config.yaml
color_jitter: 0.2
num_labels: 120
optimizer: "adamw"
ema_decay: 0.995
Rows from block 4 of a small multi-label image tagger, named by matrix and row number. Rows with one number belong to one channel. Each number is 500 + 25 x the weight over its row's rms, rounded and kept within 0 to 999. All counts start at 0. Numbers have three digits each.
After each channel's rows are labels from the 100 images, of 14848, where the channel reaches its highest value: "responds to" is what is common among them. Only what is clearly more common there than usual is listed. The data: photos of arthropod specimens (BIOSCAN-5M).
# p10: first pointwise conv (model.blocks.4.p1.0.weight, 320x320x1x1), inputs 216-251
# p20: second pointwise conv (model.blocks.4.p2.0.weight, 320x320x1x1, transposed), outputs 216-251

p10.279:507525537542525464516469518516520491519547534517573496480495531490480492568489513524532483477482445530524510
p20.279:527508496530448509501503516483501514490511491510482528466467515508480506554494469469505467549482560515488491
responds to: order Hemiptera

p10.204:524490512531524528485505444505486576500521524472508520527479477493497492518465510519524430476501517502486485
p20.204:503514506525517513523483499479527490511452488506497464496503484481491472522508513483476497507472550521458514
responds to: order Diptera

p10.73:465534497488492541510483530470516517491539487459539495508516501481442504532524507513516449437449426517497525
p20.73:519477501464493454489494518485530492512500512501525520522483516485511544467503505508501486532531509505491496
responds to: family Drosophilidae

p10.246:473498521520472484469455449494500530459493465532519444481498456462491508513491484531524497483487529504498521
p20.246:524457502500505452493499499519481515484505515495517479482489526478472540506411491567487524488473513508488467
responds to: order Hemiptera

p10.133:459515497454495506517501524447526488497496508545504511514494485533459448487507513491487506463508487486507483
p20.133:451506464528540539496456470515466536456509502488473492458549452449530496488515489505521495457499530467470503
responds to: order Diptera

p10.163:508497486516551529511514509510515500500471513487481516475525489488505495514512471434493441477515527481516496
p20.163:506485503503453458489529486506496511484530505445494555538508543490487526503546527567512496547525520521523506
responds to: order Coleoptera

p10.183:492527508454482486447506506474517519512532500500462484449528527519483469484459503507482508523506505478503477
p20.183:525476504505480499505451528499460494475493476522522495496466503511512501454495501531452457524475476512540485
responds to: order Hymenoptera; family Figitidae

p10.108:489522494486547472486503496467502530486502520517492492514507493514465479477512507470517553540496521520510516
p20.108:465526475514499530517449509485510463530535512476489511508499447492512518505537533453484527510551570492458501
responds to: order Coleoptera; family Throscidae

p10.58:520518551450494455499472489515503479516477526488537466492522515504463474402495505515486507462475512519465498
p20.58:517487510539515509526497455518497496484525480485532513499508529515518536478505506467507533498508491512497515
responds to: order Hemiptera

p10.27:493562488472494497464473516488490473502493469455493507467501516461459504492532489508519480478493502451490479
p20.27:543511490549493511501488543464512524476477549542488519499581509492473477537503463505529460532475503539489491
responds to: order Coleoptera

p10.42:498503512462532489475499515499494515480499460521518527491526444499499510534446506497487492515515511467481520
p20.42:554530523468470510535498517495521515487521507486495529499515457519562489536489477494471516521518525526535507
responds to: order Coleoptera

p10.194:512520512520516484549529473501529514498477526492542505514518542491451485585494447530510461496449492521515482
p20.194:515485495512506475489501458474481508538517500480514420477498508479477473464534519497509496514492508514533500
responds to: class Arachnida

p10.289:504496499452456458487489524514433477504431495474500505478526459486472507541506492506552475521495501502520518
p20.289:523495478526507494537502470497476467509484475493501475478468535493482540459522496493472485489533511482515512
responds to: order Diptera

p10.186:466492521520463549528477484473544457491491466483523459516537538492475500509505452518533501509525484504512520
p20.186:494493551516479491490538464488482499522490470500529482472513494538535521491514513480508508450461511528476501
responds to: family Drosophilidae

p10.290:546540487516469504526513505514496474490488507463495549496490461510505501501516482505464509477524482499488489
p20.290:494477531492491491479497485509532451518461466500508488562508519509521524509519478505516522472508520498490440
responds to: order Hymenoptera

p10.33:482520491482478472503470478501469458463501535537410474525490431521527491480527488486514517543504485513487504
p20.33:508515455480478484517537493519502499451555513550477488472481501482473485485533554496462494521493522493483548
responds to: order Diptera

p10.94:490517528505503480484489503496516501504521487507578497475540534530499474496525479520525544468448512520514526
p20.94:468479463477495491484515477523548527488503505530544496531458521523549476433519504489469496498531504478518491
responds to: order Hemiptera

p10.60:469450486513462484475497468513481508504488504475469474479505529514517488517502509476523515494485461529496501
p20.60:517501512481510479530499475502516477484538529513481516526548458485469497516470503531529523527534519522484516
responds to: order Diptera; family Drosophilidae

p10.224:498487466489484478511504506466471496471479504518443502483476477505459464515461503530516486491470520487462519
p20.224:529507483556496477509514486500481482510505485499515470497505495471485492483528490489469496516527495508531524
responds to: class Collembola; order Entomobryomorpha; family Entomobryidae

p10.219:489506522492503477476446472463537475524546516473547490474536561504477478549524433540512494508465512488494488
p20.219:523488565474515520541488487499493520515495495480507514447475511516515492507499489517479522499473489524538489
responds to: order Hemiptera; family Aleyrodidae

p10.216:517499535489510497515503555511549522459458497491505494503476481514462484495483489595500508494471508520538528
p20.216:460464504504496456505516440511518483513458523489504510529516503496514522455527530513498515495519523519464461
responds to: order Lepidoptera

p10.132:542541533497488490511528506511536521514494503467548477478533530518456488472495485495479480478466474516515488
p20.132:490509524554479511495497509501521508510507530495522501425495458444465495547522487467492509519528474508516500
responds to: order Hemiptera

p10.245:503517530495518482479470484522495480476489498498536507488526493469512523539507523476524490458534527455521489
p20.245:525513458485456496524512528500477537506485533502510544474467473477493479497508497520502509541493499500531525
responds to: order Coleoptera

p10.250:510510524484490504514475517519532500512482502461510494498498463496499453518464485518521492523477527526490543
p20.250:492466487503509531492448508481473471508497455507469474477448480528498519482498501482517507501465471483497473
responds to: order Hemiptera

p10.59:515483536527495509485447469505516529495512486502482499474496510505491465506496478515516479451474517534481484
p20.59:468498512519507497514480456526489514496511489504498500486507460493523456464513502508528524501480483482480525
responds to: order Hemiptera

p10.130:492512487540485476505495502521531542520544506478506454482489536480465493494486483527505504492480538525498509
p20.130:490483477454475515502496484525513455461491494491477476500534494539485529460501467494523542536466509472473489
responds to: order Coleoptera

p10.196:491510474522494528475458477486512509464516517477491480466472490508499505495537513523496494462518497431489439
p20.196:562490522460526504530563471535529496512496522490527541475481493504490505560516537553474548502517509546519508
responds to: order Coleoptera

p10.127:518500510479496520508515450503468462490450500523453509485487490518485426502447514505486468452486527489487523
p20.127:491490507485551505486505534457488520491487514508494527549474476578541460502502478524516507541521473513527492
responds to: order Diptera

p10.185:519516479484476514517500491455523464525483480504492507509498513456491475499508502543467473516498464499488511
p20.185:511514488507482493539516510489513465511475484499526489520503504486492511480493494505485517498484528490505493
responds to: family Hybotidae

p10.237:516495497497453514483482482490499499513505507457499487492484514527500494512546507500495481479476506450510522
p20.237:481496491494461488513538481506513460484515571484442492499478508490490502485503482512520492507503504476565549
responds to: order Coleoptera

p10.162:474578486523519471489477501520487503500506478493499478455492508467465507512481528515462515468526511518510475
p20.162:481479478508475517447508511524511514516510523548493542559516530488450510486526516494498538488551457494553514
responds to: order Coleoptera