{"dataset": "photos of arthropod specimens (BIOSCAN-5M)", "horizontal_flip": true, "hidden_act": "mish", "ema_decay": 0.995}
Rows from block 3 of a small multi-label image tagger, named by matrix and row number. Rows with one number belong to one channel. Each number is 128 + 32 x the weight over its row's rms, rounded and kept within 0 to 255. All counts start at 0. Numbers have three digits each. After the name is the row's rms in percent of the matrix's.
After each channel's rows are labels from the 100 images, of 14848, where the channel reaches its highest value: "responds to" is what is common among them. Only what is clearly more common there than usual is listed. The data: photos of arthropod specimens (BIOSCAN-5M).
# p10: first pointwise conv (model.blocks.3.p1.0.weight, 160x160x1x1), inputs 54-107
# p20: second pointwise conv (model.blocks.3.p2.0.weight, 160x160x1x1, transposed), outputs 54-107

p10.114 097:125167158189106104144111153117128127109103114107137118132114132106178091186125145114112133172133144136081120104140094126169132122146147083124138135137136125156098
p20.114 095:134171146118099221115168140162117128152134156116095068127090178140099155129053138118076106058085090111109087175109118109133146119157129107176096154184157094154118
responds to: order Hymenoptera

p10.11 101:102109135141156187071130149137132084125134073082147153094157149121133106120124080056142067148144125119169100086117132156143143075062139102080151125145109114132057
p20.11 089:128135180078107234072160138134114084102065120164078072138124141102161147101062204110172109099121145142138138113149141144093071103168119154111094179134095145117091
responds to: order Hymenoptera

p10.44 101:084161163090120131126144127106096111091125098144067166136111179150103131109201107134077184121147102201119141137141175109123081137154087112107062094060117097151097
p20.44 103:114146163118103180130137137164137105210124136118117103155124129166117119126091139170115123123175066135104227082126160127082177134178164156148095159116125116148141
responds to: order Coleoptera

p10.19 097:123084141105146100165183153090068140176114153104157107100149129134037145084113068121187133106198152129080144062112045153115147126144139101065103168110092152104100
p20.19 092:133167137125150096140093088143074144130158129119129077203120063081142166079158115100127091137099147143111225078065124127106102172142162106162129132103138076108138
responds to: order Coleoptera

p10.148 098:113158098146158088162060147104199167137178139174101082142173121107127118114116194083080159110130112150125117117140074126117120093154143115081168058154111064156108
p20.148 090:067083123112134098182064161072131088112151114122118149130132106090137086099107196182092076119112147124129121155112071127108128178140105145125108144109139173166151
responds to: order Hymenoptera; family Trichogrammatidae

p10.27 099:032147198110130109155147106101088122079108071112137120182122161103133129144123137234088091111157108108084152139147142107118136134110064111138110133140117100104134
p20.27 106:120154099104158137159097086077120109156187164132122134092095158083163150149129144125122108125098111117097115126108105067136121128144119081124135144106188105152173
responds to: order Hymenoptera

p10.121 100:180091098137153083129141187145056134130141134121085145098128123109174169076140139145135168155135196134131096148129117103149132124175133114163152092124139202120161
p20.121 106:116129144172111128152166156107130096136105121095091135124127116135101141125066078209042098112137155184147149169121065109152187142071190101158169120183097135154075
responds to: order Coleoptera

p10.127 099:171110102106090162148131136146112121136186081152097110128162099122119165177118132109096147116150065147133156055137096101072093150095142079183126144078073063083094
p20.127 091:126123122132170163088056142131164154090105188140102138110124048149152111180108070150120133111125126156177103180162092086152161124152108148127122129140150134136105
responds to: order Hymenoptera

p10.45 096:097104121124148098189157103127096123128156103149142138167145115117112129117152105138099138117150092151092153092133097127136100141148106118095115114135089105082110
p20.45 098:112129128105143109134100162107148143084151200169117157115135114154101168111105121082148114110110119138242129101170136128137087093169119154123118131144146160152113
responds to: order Hymenoptera

p10.131 102:177115133154092160135123032122108123165147175128080097129136124114088149152076134114080192111146122143076137115080126136126156135117126147152206182142113080109158
p20.131 091:165119122168149115104147171090145136092147113158145159123131138112151084180111127147089150099110155102195119124237100175131164090131174117144118125187130053168157
responds to: order Coleoptera

p10.95 099:128088171111092163112144171087128119142058179119042076141117131170083112143141147108104126095149089108080144093082153189103119108106055144156151177143139145105108
p20.95 105:123043056161138155138070147062139177113130116130157093192163153089154118141152121161155182148122137105174122159148144102161152110128162061129145128144122087070108
responds to: order Hymenoptera

p10.139 098:107097111137140119146140056124111110103112157119119126091155114102115116142135159196107168125135120109065156118119098103154126181086114126137137139140112130184119
p20.139 100:135152083143094086086168092061133080154094145091146151150094095090140138099108111115132125131149119093044153118123132117113135135075062103124126124080071080161138
responds to: order Hymenoptera

p10.146 102:088070126121099155124148228137122139069092147099149148141138123164099175170151123119160166127171129147164135105104111090136149150116122111093078131046118120111115
p20.146 093:076121095122117114108099149109132131127126148157147131128108157138114124108119154123083161110090120075118054178154213098138194193134024133179162110086113095171140
responds to: order Coleoptera

p10.113 094:115120134097170175122130122153098147132161100089117113127150118130180156089174125122132148135166126109125103124124122119116143148134159162093116124073088123103058
p20.113 101:142110063136089148109164135153052148145143104057140089086166158103127147169133132127148101168089129119097117185095159139179110178163173097121115140112093099057119
responds to: order Hymenoptera

p10.15 100:040154112158108106110121036118084089112074120126140120120156118156144162190129087205090116173142137129070104137130160112151108193079085095125107156108169102096137
p20.15 106:092120106107172134117069121169148091122095135192095099147112160131089126164137144119117141144119095135139116149231123083158153108218148144143192159171164098138141
responds to: order Hymenoptera

p10.28 101:124165116144087151102137121146133116076131128134115079108130092115095157173097139094098138121151059140176111125136167122129126137071154122160130133090127096046111
p20.28 100:176170129076155088053160114140156087155102192164076187126155131123132172109110099162070101112106162094140154130088104198123099102149151145098120082148127164079155
responds to: order Hymenoptera

p10.152 108:095097046160132137151147140129156108108154127145126165105112132118146138153148175079137074144142081141094210132102118113064073124109095119105147105119127126171137
p20.152 108:157105123149143126121129151170116072122125101126238155133105094099101071138155103125117115116113133123115117131142175128114076135174137130121142136124130150119123
responds to: order Diptera; family Agromyzidae

p10.89 101:099117102153117145159148113158127153142119142152167098155143065140116125104122135125109066143167132123017209118117124090078087136106085170125104112094145124095140
p20.89 090:122088074127149139117130056161135046131147164103162138161084107159121064146112154116136100137116111101120098168127110154117134148131125121181137099091074139148189
responds to: order Diptera

p10.55 100:123127164165095147115094125126142091137104125121101113177172096133137132144105118146109127111141116133089126073136058117074115105142120123184211141131042111050140
p20.55 104:093076110170141128153108163098134163065090095114140091163135146077156123123138151151128177163117170141138154125132122078177139113112147095126139134106134094104111
responds to: order Hymenoptera

p10.97 104:034111112144130157166129118098112119107116098167114150153130140181081142176142192135129151127161098155067148090081109146084048143138068093097109124127102134134130
p20.97 096:125086118116142032085127104131117080097116136144168164125143085080084152111089149127194101156143125153122186143164141157109128109074147143115052095096064142153121
responds to: order Diptera

p10.10 094:103121104148146137146084146097138146156193077205140100161119073059054165098119169112088136101151056165154123082136099102116119142167137112167102102060124096080090
p20.10 095:105151130143118134113143205158113128135135157088079177137155105136117152152148098113127159123090137107109117156172163144120106098116100101105122039155105087140065
responds to: order Hymenoptera; family Trichogrammatidae

p10.83 106:181095155091146146125124182095093095147095167038118037093141112105138107134053141124148141109129122105148151147129127114071161108132169133149145156061114086119115
p20.83 103:163124102109161075133085108127131112114107133143199124127148120100127122127086126058114132192143138114150126157132174199139147127141129120154122122136160144138208
responds to: order Coleoptera

p10.68 100:117176109156142123101144073106151071099124150141143145110145172150116168147111165111176152167170194122091086090095107112162166146077109136108194190201131157210157
p20.68 110:144170143141136138162139117142130182147199168152166115155158169158111157133159156171143134185133165158158163144165127114168191156129171156190118138161135171124120
responds to: order Hymenoptera

p10.73 107:132107080111170169205138124119112122145126138120138133094163088091113142142120166114096078145111090124139255127123143118079076153145143082155111086054130120122146
p20.73 115:094121158150135130110126144176141093116130112119249132114138142131114116115096124130128118141133144165139127131125171087142136180136127161148108189124147110146137
responds to: order Diptera; family Drosophilidae

p10.145 098:142113092125058184165123135151128133099142102168131173066176092085161134089142126167135089119079079151148123127192204107091096093132127120099109107098156167092084
p20.145 091:118134140124171232118071134167133121139092072119134104135130166176162115159121201141133114180117124109116061147190162129142096142176066124114158236118134135117124
responds to: order Hymenoptera

p10.54 106:114142133095149159131088074127126084081139152077059188188093134125099109124162164122115133138083103151136133120119154128162152169062033099151144130118111126114114
p20.54 094:097111143136113152097113118084151083145109175119146118225097166157053174097118160123125108093097117138141070160094102135111167087100099130130082135185188131187154
responds to: order Hymenoptera

p10.135 103:157132102081101143146161135069126120140100179096119128132161175099090015087144136126107127103103085159134155126110111133156102138187066106139151126132131061122069
p20.135 091:106157112136124110141078120140150132193120121144115089147123116160133124166103148106114111182157045132122124069185134120117114156126102118160132137107134109118141
responds to: order Coleoptera

p10.49 099:137152062110127149109156133151110103147144089131118124085130144114131066073129104089112083092153097117132135148158157137107113141125118126103116133109186147146100
p20.49 101:125115129114122161145108142136119035115116149039118084112125148149106122119097135117155118115107116139108113131150134130090149148109125192121116122096083130124165
responds to: order Coleoptera

p10.128 104:056128139152093157082146203142107142092100088130118117146141115168142152142164107106143116142166126127156128049136097096149115116143172088105136070112124042147135
p20.128 097:100124136085152142108176148104113116116103125163145099118127149138112136101065167125118164096100123158139174056161138184039102124181152133168098153121127118157129
responds to: order Coleoptera

p10.87 102:136140184116142102104107119120085108139122157106101083125146100075080097167044124154222145138151167130016117129150101146093135112153144135117140135125086151105082
p20.87 097:117145069105175137093089216175066112121124193105082108145141143076162111088148143130173153171149144134147180133094160129148082175140166108126146122099150148049162
responds to: order Coleoptera

p10.115 099:129124143124095123122150145124105144178145129169136117147135164141045103151143096145218094102132099145084124071117054144126140127155136123111113150082082155095120
p20.115 101:167146134121155103121114117174107162123103103136140152151105139142142120152117152136056103114120232083130152130094152139145126135141118152125098092133117074153158
responds to: order Coleoptera

p10.154 100:119092147203088096131083152118142152124111053153146078110142105121167123142107151131175094136112119134173137113144124060102132089151148142133071100104098173153081
p20.154 097:095142117129129120135164092127129099132115129102150116091105173054110074069129137163146154130084169123116073207094163188096158151103071121168124093106096118120178
responds to: order Coleoptera

p10.41 103:095079138131125146144140096202092133143178089148115195089128161116114158079119061121120078122173097066089089170191146106024097116126109169066152132143146115140117
p20.41 103:083125081168106107209129098109135165138157165125120176099087089185166086132178085097078161157122125114160084179156088133123151180117081123153191135123081112140165
responds to: order Hymenoptera

p10.140 106:146145109167063136116080140148131168150139093130162127148152134143177148133156090133170097109154107100008117057121084107115126132133160133125155158108108149137099
p20.140 112:128124136157132095113147165159110134132086126114096162125150124126180095149124133111100044136088140086088175201157151103228160072116091051085134090173121151144111
responds to: order Hymenoptera

p10.63 099:178095125141145135140152109093048120156117162150168118100121105145136154130112067133178131113159142096083134177141146168084115070178109104106113141114102180064088
p20.63 087:150183108174162164157051094162059166172079123126100144130131104077150120109129141115099148125086136135071186146086164131197119170152125073138143119119162111119131
responds to: order Coleoptera

p10.31 099:128128192147113103119150108062120142120105139135145095118116140169108162156133142180133067151135118114124117184172175100051097092123112127138175127138142138144149
p20.31 116:184101056138094132141151090110117109126121111084135124097070064139117112099134128051117147107154146116111112110100077141124053096089127034080126090094088081093154
responds to: order Hymenoptera

p10.116 099:091085121122101193104106168098116056097122159088092133154170146121110147122127086148076099104107071125100168073158166148105141122117118137175180155091107128086107
p20.116 095:140054141131099106113109113088179103081176061146138176212108117111126111158140130103162136156119125129142149154141113130083108078122118045139150147129129132108123
responds to: order Hymenoptera

p10.51 102:153081103121079129118152204134147134141125171138166143168077095144136110126161164123115122090137103163092187128092084091069079148132087141134106136038119191140146
p20.51 100:146099119130140126138107092158099077118127137119121116158032138134102116145134068188142159123167141149125106169137109185157127135106137093097107087126180122109130
responds to: order Diptera