Rows from block 8 of a small multi-label image tagger, named by matrix and row number. Rows with one number belong to one channel. Each number is 50 + 12 x the weight over its row's rms, rounded and kept within 0 to 99. All counts start at 0. After the name is the row's rms in percent of the matrix's.
After each channel's rows are labels from the 100 images, of 14848, where the channel reaches its highest value: "responds to" is what is common among them; "peak at" is the part of the image that holds the peak. Only what is clearly more common there than usual is listed. The data: photos of arthropod specimens (BIOSCAN-5M).
# p10: first pointwise conv (model.blocks.8.p1.0.weight, 320x320x1x1), inputs 107-213
# p20: second pointwise conv (model.blocks.8.p2.0.weight, 320x320x1x1, transposed), outputs 107-213

p10.121 094:61 55 57 52 64 66 53 71 55 59 54 57 54 47 55 47 68 51 48 45 78 53 40 38 57 61 51 62 39 45 66 57 58 49 73 56 28 56 58 45 47 61 43 61 34 62 42 49 45 50 60 53 76 68 64 49 54 37 53 56 28 40 63 44 61 55 53 57 59 56 58 38 60 60 40 47 71 24 37 64 39 45 41 70 56 21 42 58 40 56 44 57 48 32 38 37 40 38 59 44 31 60 51 55 42 68 54
p20.121 097:47 57 33 41 46 54 49 51 41 56 42 60 56 36 38 50 57 46 48 59 33 59 45 38 31 70 43 45 44 37 53 57 51 36 28 39 64 48 45 36 47 37 53 62 51 57 57 53 46 52 30 33 35 68 33 42 41 70 55 45 52 58 17 17 64 27 48 49 29 31 38 35 54 46 43 51 58 45 29 42 61 67 28 47 45 38 24 69 37 37 27 46 43 44 40 52 54 43 42 35 72 44 08 58 39 38 47
responds to: order Araneae; class Arachnida
peak at: centre

p10.103 095:58 51 50 65 45 58 27 68 42 53 59 38 65 39 61 26 39 40 46 57 47 54 44 42 33 60 50 75 46 53 33 50 25 59 33 55 58 61 65 42 35 32 48 58 59 58 26 59 44 58 49 49 56 47 59 53 61 44 58 51 57 37 41 42 32 49 37 42 47 32 39 39 42 44 39 46 53 39 38 44 56 63 46 65 29 32 62 43 55 51 49 58 51 46 67 38 32 34 53 37 49 72 34 47 23 44 45
p20.103 102:44 51 47 28 59 56 48 58 42 37 46 53 57 57 43 71 51 46 58 54 58 45 51 54 48 48 49 48 50 41 55 56 38 23 44 46 67 41 48 59 55 37 46 41 45 50 60 35 42 56 52 51 44 41 46 47 63 39 45 50 58 60 33 50 57 59 46 48 22 43 45 39 41 41 57 52 49 31 49 49 63 45 60 56 42 37 40 41 45 63 55 44 41 33 48 40 32 64 56 50 58 50 51 00 57 50 59
responds to: order Araneae; class Arachnida
peak at: centre

p10.231 094:74 63 44 46 46 57 38 46 42 60 63 45 45 53 70 43 24 62 66 71 36 37 62 47 61 65 53 64 42 52 47 42 50 62 55 41 48 60 51 17 42 40 49 58 51 64 24 60 55 72 59 63 64 28 44 55 54 61 48 56 56 31 42 42 53 55 47 30 73 39 70 49 46 55 55 45 74 59 47 46 41 54 62 55 58 48 57 58 65 52 53 59 58 40 44 58 43 75 62 55 30 57 58 59 62 49 49
p20.231 101:51 43 52 60 38 61 72 52 72 56 58 44 50 30 48 49 53 37 65 58 52 68 47 33 51 63 49 62 50 45 53 50 50 60 48 45 56 73 56 58 66 76 59 56 59 53 46 57 67 51 55 63 53 59 47 61 35 58 53 47 53 29 55 63 34 44 53 79 83 55 50 52 50 59 41 46 56 52 52 52 54 42 45 45 63 58 49 51 57 48 42 62 80 61 51 53 54 46 54 69 52 52 55 57 53 43 38
responds to: order Diptera
peak at: centre

p10.289 102:53 20 48 54 31 40 52 30 39 69 59 41 42 45 44 66 56 50 56 57 60 52 13 42 65 48 59 53 63 48 37 32 49 46 63 35 71 49 58 37 56 45 46 41 72 44 47 43 47 44 56 55 40 47 44 65 68 52 39 73 58 28 58 55 41 52 48 49 39 61 68 49 59 46 55 58 54 37 44 34 50 63 55 65 40 49 30 44 66 31 61 56 82 63 28 35 29 59 52 59 64 40 54 63 57 42 41
p20.289 096:62 52 38 57 50 64 54 76 42 46 55 64 57 48 68 45 50 53 41 34 53 51 54 38 37 50 57 43 45 80 33 39 47 69 37 48 73 45 53 51 60 36 54 45 46 33 74 39 38 50 49 41 36 42 57 48 43 40 48 65 44 63 46 49 63 44 66 63 62 43 50 48 31 59 36 57 27 48 40 24 46 48 68 44 35 32 53 48 29 64 27 42 40 43 43 46 44 33 30 29 35 48 06 24 78 57 43
responds to: order Hymenoptera
peak at: centre

p10.95 103:37 59 44 48 38 58 39 45 55 68 53 30 30 47 63 52 54 62 50 41 50 55 21 48 40 65 50 60 45 58 25 67 28 49 41 43 59 47 27 66 31 44 43 54 56 55 62 59 42 59 44 48 37 31 70 59 67 53 35 80 47 45 49 54 53 49 33 50 36 46 50 54 64 46 45 49 43 43 46 49 51 42 42 59 63 33 01 39 75 55 29 65 66 59 55 56 32 55 30 68 42 65 62 38 42 60 48
p20.95 084:40 56 29 49 22 54 50 40 75 49 61 46 07 30 29 51 39 41 45 47 55 48 65 58 48 47 24 77 41 60 55 39 50 51 50 54 43 31 56 61 60 53 52 56 39 22 48 78 59 53 46 61 40 62 59 41 59 37 68 41 77 51 57 56 35 45 44 45 60 42 67 41 40 48 57 45 39 48 38 72 33 43 59 61 38 52 48 60 68 51 59 62 58 29 36 48 63 68 46 31 48 49 56 56 31 61 46
responds to: order Hymenoptera; family Trichogrammatidae
peak at: centre

p10.187 091:44 53 38 60 31 43 44 59 35 30 68 49 34 59 47 33 50 45 52 55 54 53 40 39 56 41 49 57 42 50 41 43 48 51 64 38 56 54 55 35 40 50 50 43 62 37 40 45 54 46 56 58 82 52 46 36 39 36 46 62 60 93 37 56 28 40 47 55 32 52 51 33 42 67 47 52 63 47 53 61 54 52 44 39 32 61 55 63 49 58 41 23 60 60 57 75 37 69 56 39 53 58 47 46 47 38 47
p20.187 093:43 30 45 57 12 47 57 52 64 59 62 61 54 58 50 58 64 41 42 56 42 48 34 43 46 70 52 27 37 66 50 81 47 48 52 34 42 58 52 35 63 65 47 64 49 62 40 57 52 36 46 42 57 61 25 62 61 64 68 55 62 68 55 66 89 29 44 61 32 71 54 30 50 63 40 48 36 50 38 39 44 77 41 42 44 55 45 45 69 38 42 48 58 46 51 43 65 53 55 55 51 57 42 50 43 30 37
responds to: order Coleoptera; family Corylophidae
peak at: centre

p10.272 105:45 63 62 57 61 42 57 30 41 52 53 24 55 45 52 54 48 60 42 73 47 53 72 32 47 64 64 53 65 54 60 48 65 54 70 31 54 52 60 34 29 53 54 41 55 39 48 51 44 71 64 49 35 62 30 61 78 30 49 57 47 52 36 56 44 53 63 50 57 44 79 28 60 50 61 50 43 60 64 59 46 50 38 58 34 51 56 48 57 61 52 50 62 45 02 46 67 60 62 44 64 64 77 60 64 40 34
p20.272 115:56 54 58 46 45 32 36 55 48 75 52 59 43 47 54 67 50 42 56 54 36 38 53 44 62 57 57 30 46 28 45 50 50 50 66 53 49 53 43 30 66 65 63 51 39 60 60 53 56 59 36 68 54 49 54 53 66 41 21 57 59 64 39 43 55 49 29 62 47 54 31 36 62 27 57 59 64 43 68 74 59 64 49 37 69 60 43 59 71 54 42 47 63 55 45 78 53 47 47 30 55 43 45 64 40 60 60
responds to: order Hymenoptera
peak at: centre

p10.203 094:24 73 63 57 30 65 78 61 36 52 65 44 43 33 38 41 54 60 68 54 47 44 36 49 54 67 57 58 56 57 56 59 56 58 76 44 43 47 68 38 44 49 66 49 61 55 67 46 44 53 73 57 54 40 27 53 53 28 37 60 43 69 52 42 29 47 59 58 66 18 65 45 65 56 69 30 66 72 52 56 52 47 55 47 55 74 55 62 39 65 60 53 46 57 38 48 35 42 56 43 73 75 60 41 43 42 40
p20.203 102:44 39 31 58 58 37 58 28 59 51 49 41 53 61 33 55 53 29 37 37 43 41 53 38 51 81 48 45 47 49 45 54 39 44 52 31 32 35 25 62 45 57 51 54 43 50 45 58 36 39 44 46 46 54 42 58 34 44 54 46 41 40 31 25 57 58 71 60 32 61 20 54 61 44 45 38 57 47 37 37 39 36 37 49 32 66 46 50 45 44 27 54 42 51 36 47 83 26 54 32 43 50 47 64 38 64 42
responds to: order Coleoptera
peak at: centre

p10.208 105:23 62 34 36 50 50 44 59 53 45 50 34 57 46 41 50 54 60 46 48 54 71 39 36 58 37 42 48 44 29 47 33 55 69 52 42 45 54 51 38 36 41 34 46 56 35 57 51 48 54 47 21 35 48 38 46 50 52 39 58 58 65 44 29 65 67 64 43 45 39 45 44 60 56 59 38 49 40 73 57 42 47 59 60 38 56 68 29 71 60 73 76 37 49 20 42 38 36 67 40 48 47 56 65 52 53 34
p20.208 097:55 72 40 40 27 43 68 56 50 60 51 61 52 45 43 37 50 40 60 55 51 37 58 60 59 42 66 49 41 53 59 52 62 30 63 53 46 70 38 57 62 63 45 34 63 42 47 29 57 41 05 47 45 60 56 65 53 76 55 28 57 46 61 49 42 53 50 40 40 54 49 71 34 59 63 56 49 62 55 50 65 33 44 53 45 61 44 38 33 61 60 56 54 65 31 34 39 35 63 55 30 40 45 36 28 40 55
responds to: order Diptera
peak at: centre

p10.19 102:38 54 59 37 35 37 90 61 47 48 55 58 36 55 53 33 54 46 71 56 37 48 38 56 48 65 56 53 65 65 61 56 51 42 80 29 73 57 56 29 37 44 55 44 33 56 35 46 48 45 76 63 50 64 50 51 55 44 54 56 57 54 50 72 35 67 52 52 49 52 67 58 61 35 32 44 58 43 73 56 35 68 39 49 46 59 48 50 42 47 43 36 41 37 61 44 47 58 41 63 45 41 48 38 45 33 39
p20.19 090:41 46 26 59 52 40 58 45 57 32 39 44 35 42 36 26 58 45 66 39 58 48 41 26 59 75 48 49 46 44 56 55 60 50 49 58 56 67 41 74 41 47 68 73 68 35 26 71 57 80 40 50 47 61 67 55 38 59 51 59 56 47 47 23 51 68 61 38 53 69 53 54 55 48 53 56 65 44 62 47 67 53 81 46 39 46 54 12 42 71 48 32 25 48 46 43 21 54 62 25 53 58 56 51 50 53 48
responds to: order Araneae; class Arachnida
peak at: centre

p10.300 094:34 59 49 58 79 60 68 41 37 56 62 34 76 49 83 53 42 57 42 54 59 86 57 31 34 52 56 46 55 38 72 38 28 47 59 54 70 61 60 49 46 55 36 65 56 34 63 42 39 43 49 41 56 62 38 35 65 32 41 44 40 61 54 36 40 56 69 44 44 61 52 77 39 55 68 49 21 20 63 45 52 56 59 27 28 41 75 63 58 46 82 60 47 44 48 42 52 62 37 41 52 51 37 64 50 60 51
p20.300 105:32 48 40 55 51 57 53 62 50 52 36 61 49 59 50 43 71 39 57 23 46 32 44 41 52 46 54 52 50 35 58 59 52 23 48 56 52 42 55 82 57 67 48 43 62 35 65 45 46 46 41 49 42 58 52 41 28 59 32 55 34 34 58 58 63 37 53 49 37 43 58 48 59 36 62 67 45 48 48 25 59 27 62 60 37 52 41 34 33 51 34 62 44 30 34 19 32 54 58 49 43 37 63 61 33 38 61
responds to: order Diptera
peak at: centre

p10.136 108:47 52 27 30 28 33 59 56 53 18 52 46 26 57 43 42 47 52 57 53 54 50 43 52 57 54 54 34 54 48 60 34 75 50 68 44 48 51 72 24 35 43 35 49 54 42 66 57 49 47 70 19 30 52 41 63 44 38 55 52 56 37 78 58 52 66 44 52 30 50 52 30 33 63 41 48 35 38 51 62 38 64 57 51 59 46 57 40 43 62 65 58 48 49 41 48 37 43 47 59 52 36 46 29 65 36 42
p20.136 095:64 59 43 58 41 57 59 59 58 44 62 48 52 38 55 39 41 57 46 47 76 61 48 72 48 26 48 45 52 45 50 50 87 63 51 70 49 45 55 65 61 47 61 27 35 44 54 46 47 48 40 60 68 60 46 41 41 60 37 30 57 36 61 55 25 58 44 37 67 30 56 50 46 46 43 40 46 62 41 43 80 55 36 54 32 54 28 47 56 59 51 62 54 53 36 50 58 43 54 35 55 58 45 48 45 60 47
responds to: order Diptera
peak at: centre

p10.197 109:44 63 58 37 61 36 39 54 54 65 71 41 44 59 49 37 46 59 57 66 47 39 55 35 43 59 61 56 29 53 65 53 78 69 69 40 56 57 84 42 54 56 34 35 30 42 56 50 44 54 44 60 58 50 52 34 68 51 42 12 55 46 38 43 41 53 48 53 65 45 51 58 47 75 31 38 63 59 46 66 42 49 62 42 32 48 92 52 37 67 56 57 54 49 51 59 56 63 60 31 38 47 32 43 61 56 45
p20.197 118:43 56 48 42 62 38 64 52 53 48 67 47 56 66 61 47 39 39 59 60 68 42 49 46 40 73 56 51 47 52 58 58 47 39 43 55 92 42 60 58 47 64 48 71 30 27 47 69 47 56 49 48 52 31 52 48 63 63 50 31 48 70 49 58 69 47 63 51 44 56 40 47 24 43 65 48 35 56 50 36 49 54 61 39 56 43 50 48 51 80 66 53 56 36 44 46 47 65 39 55 34 43 72 30 52 54 67
responds to: order Coleoptera
peak at: centre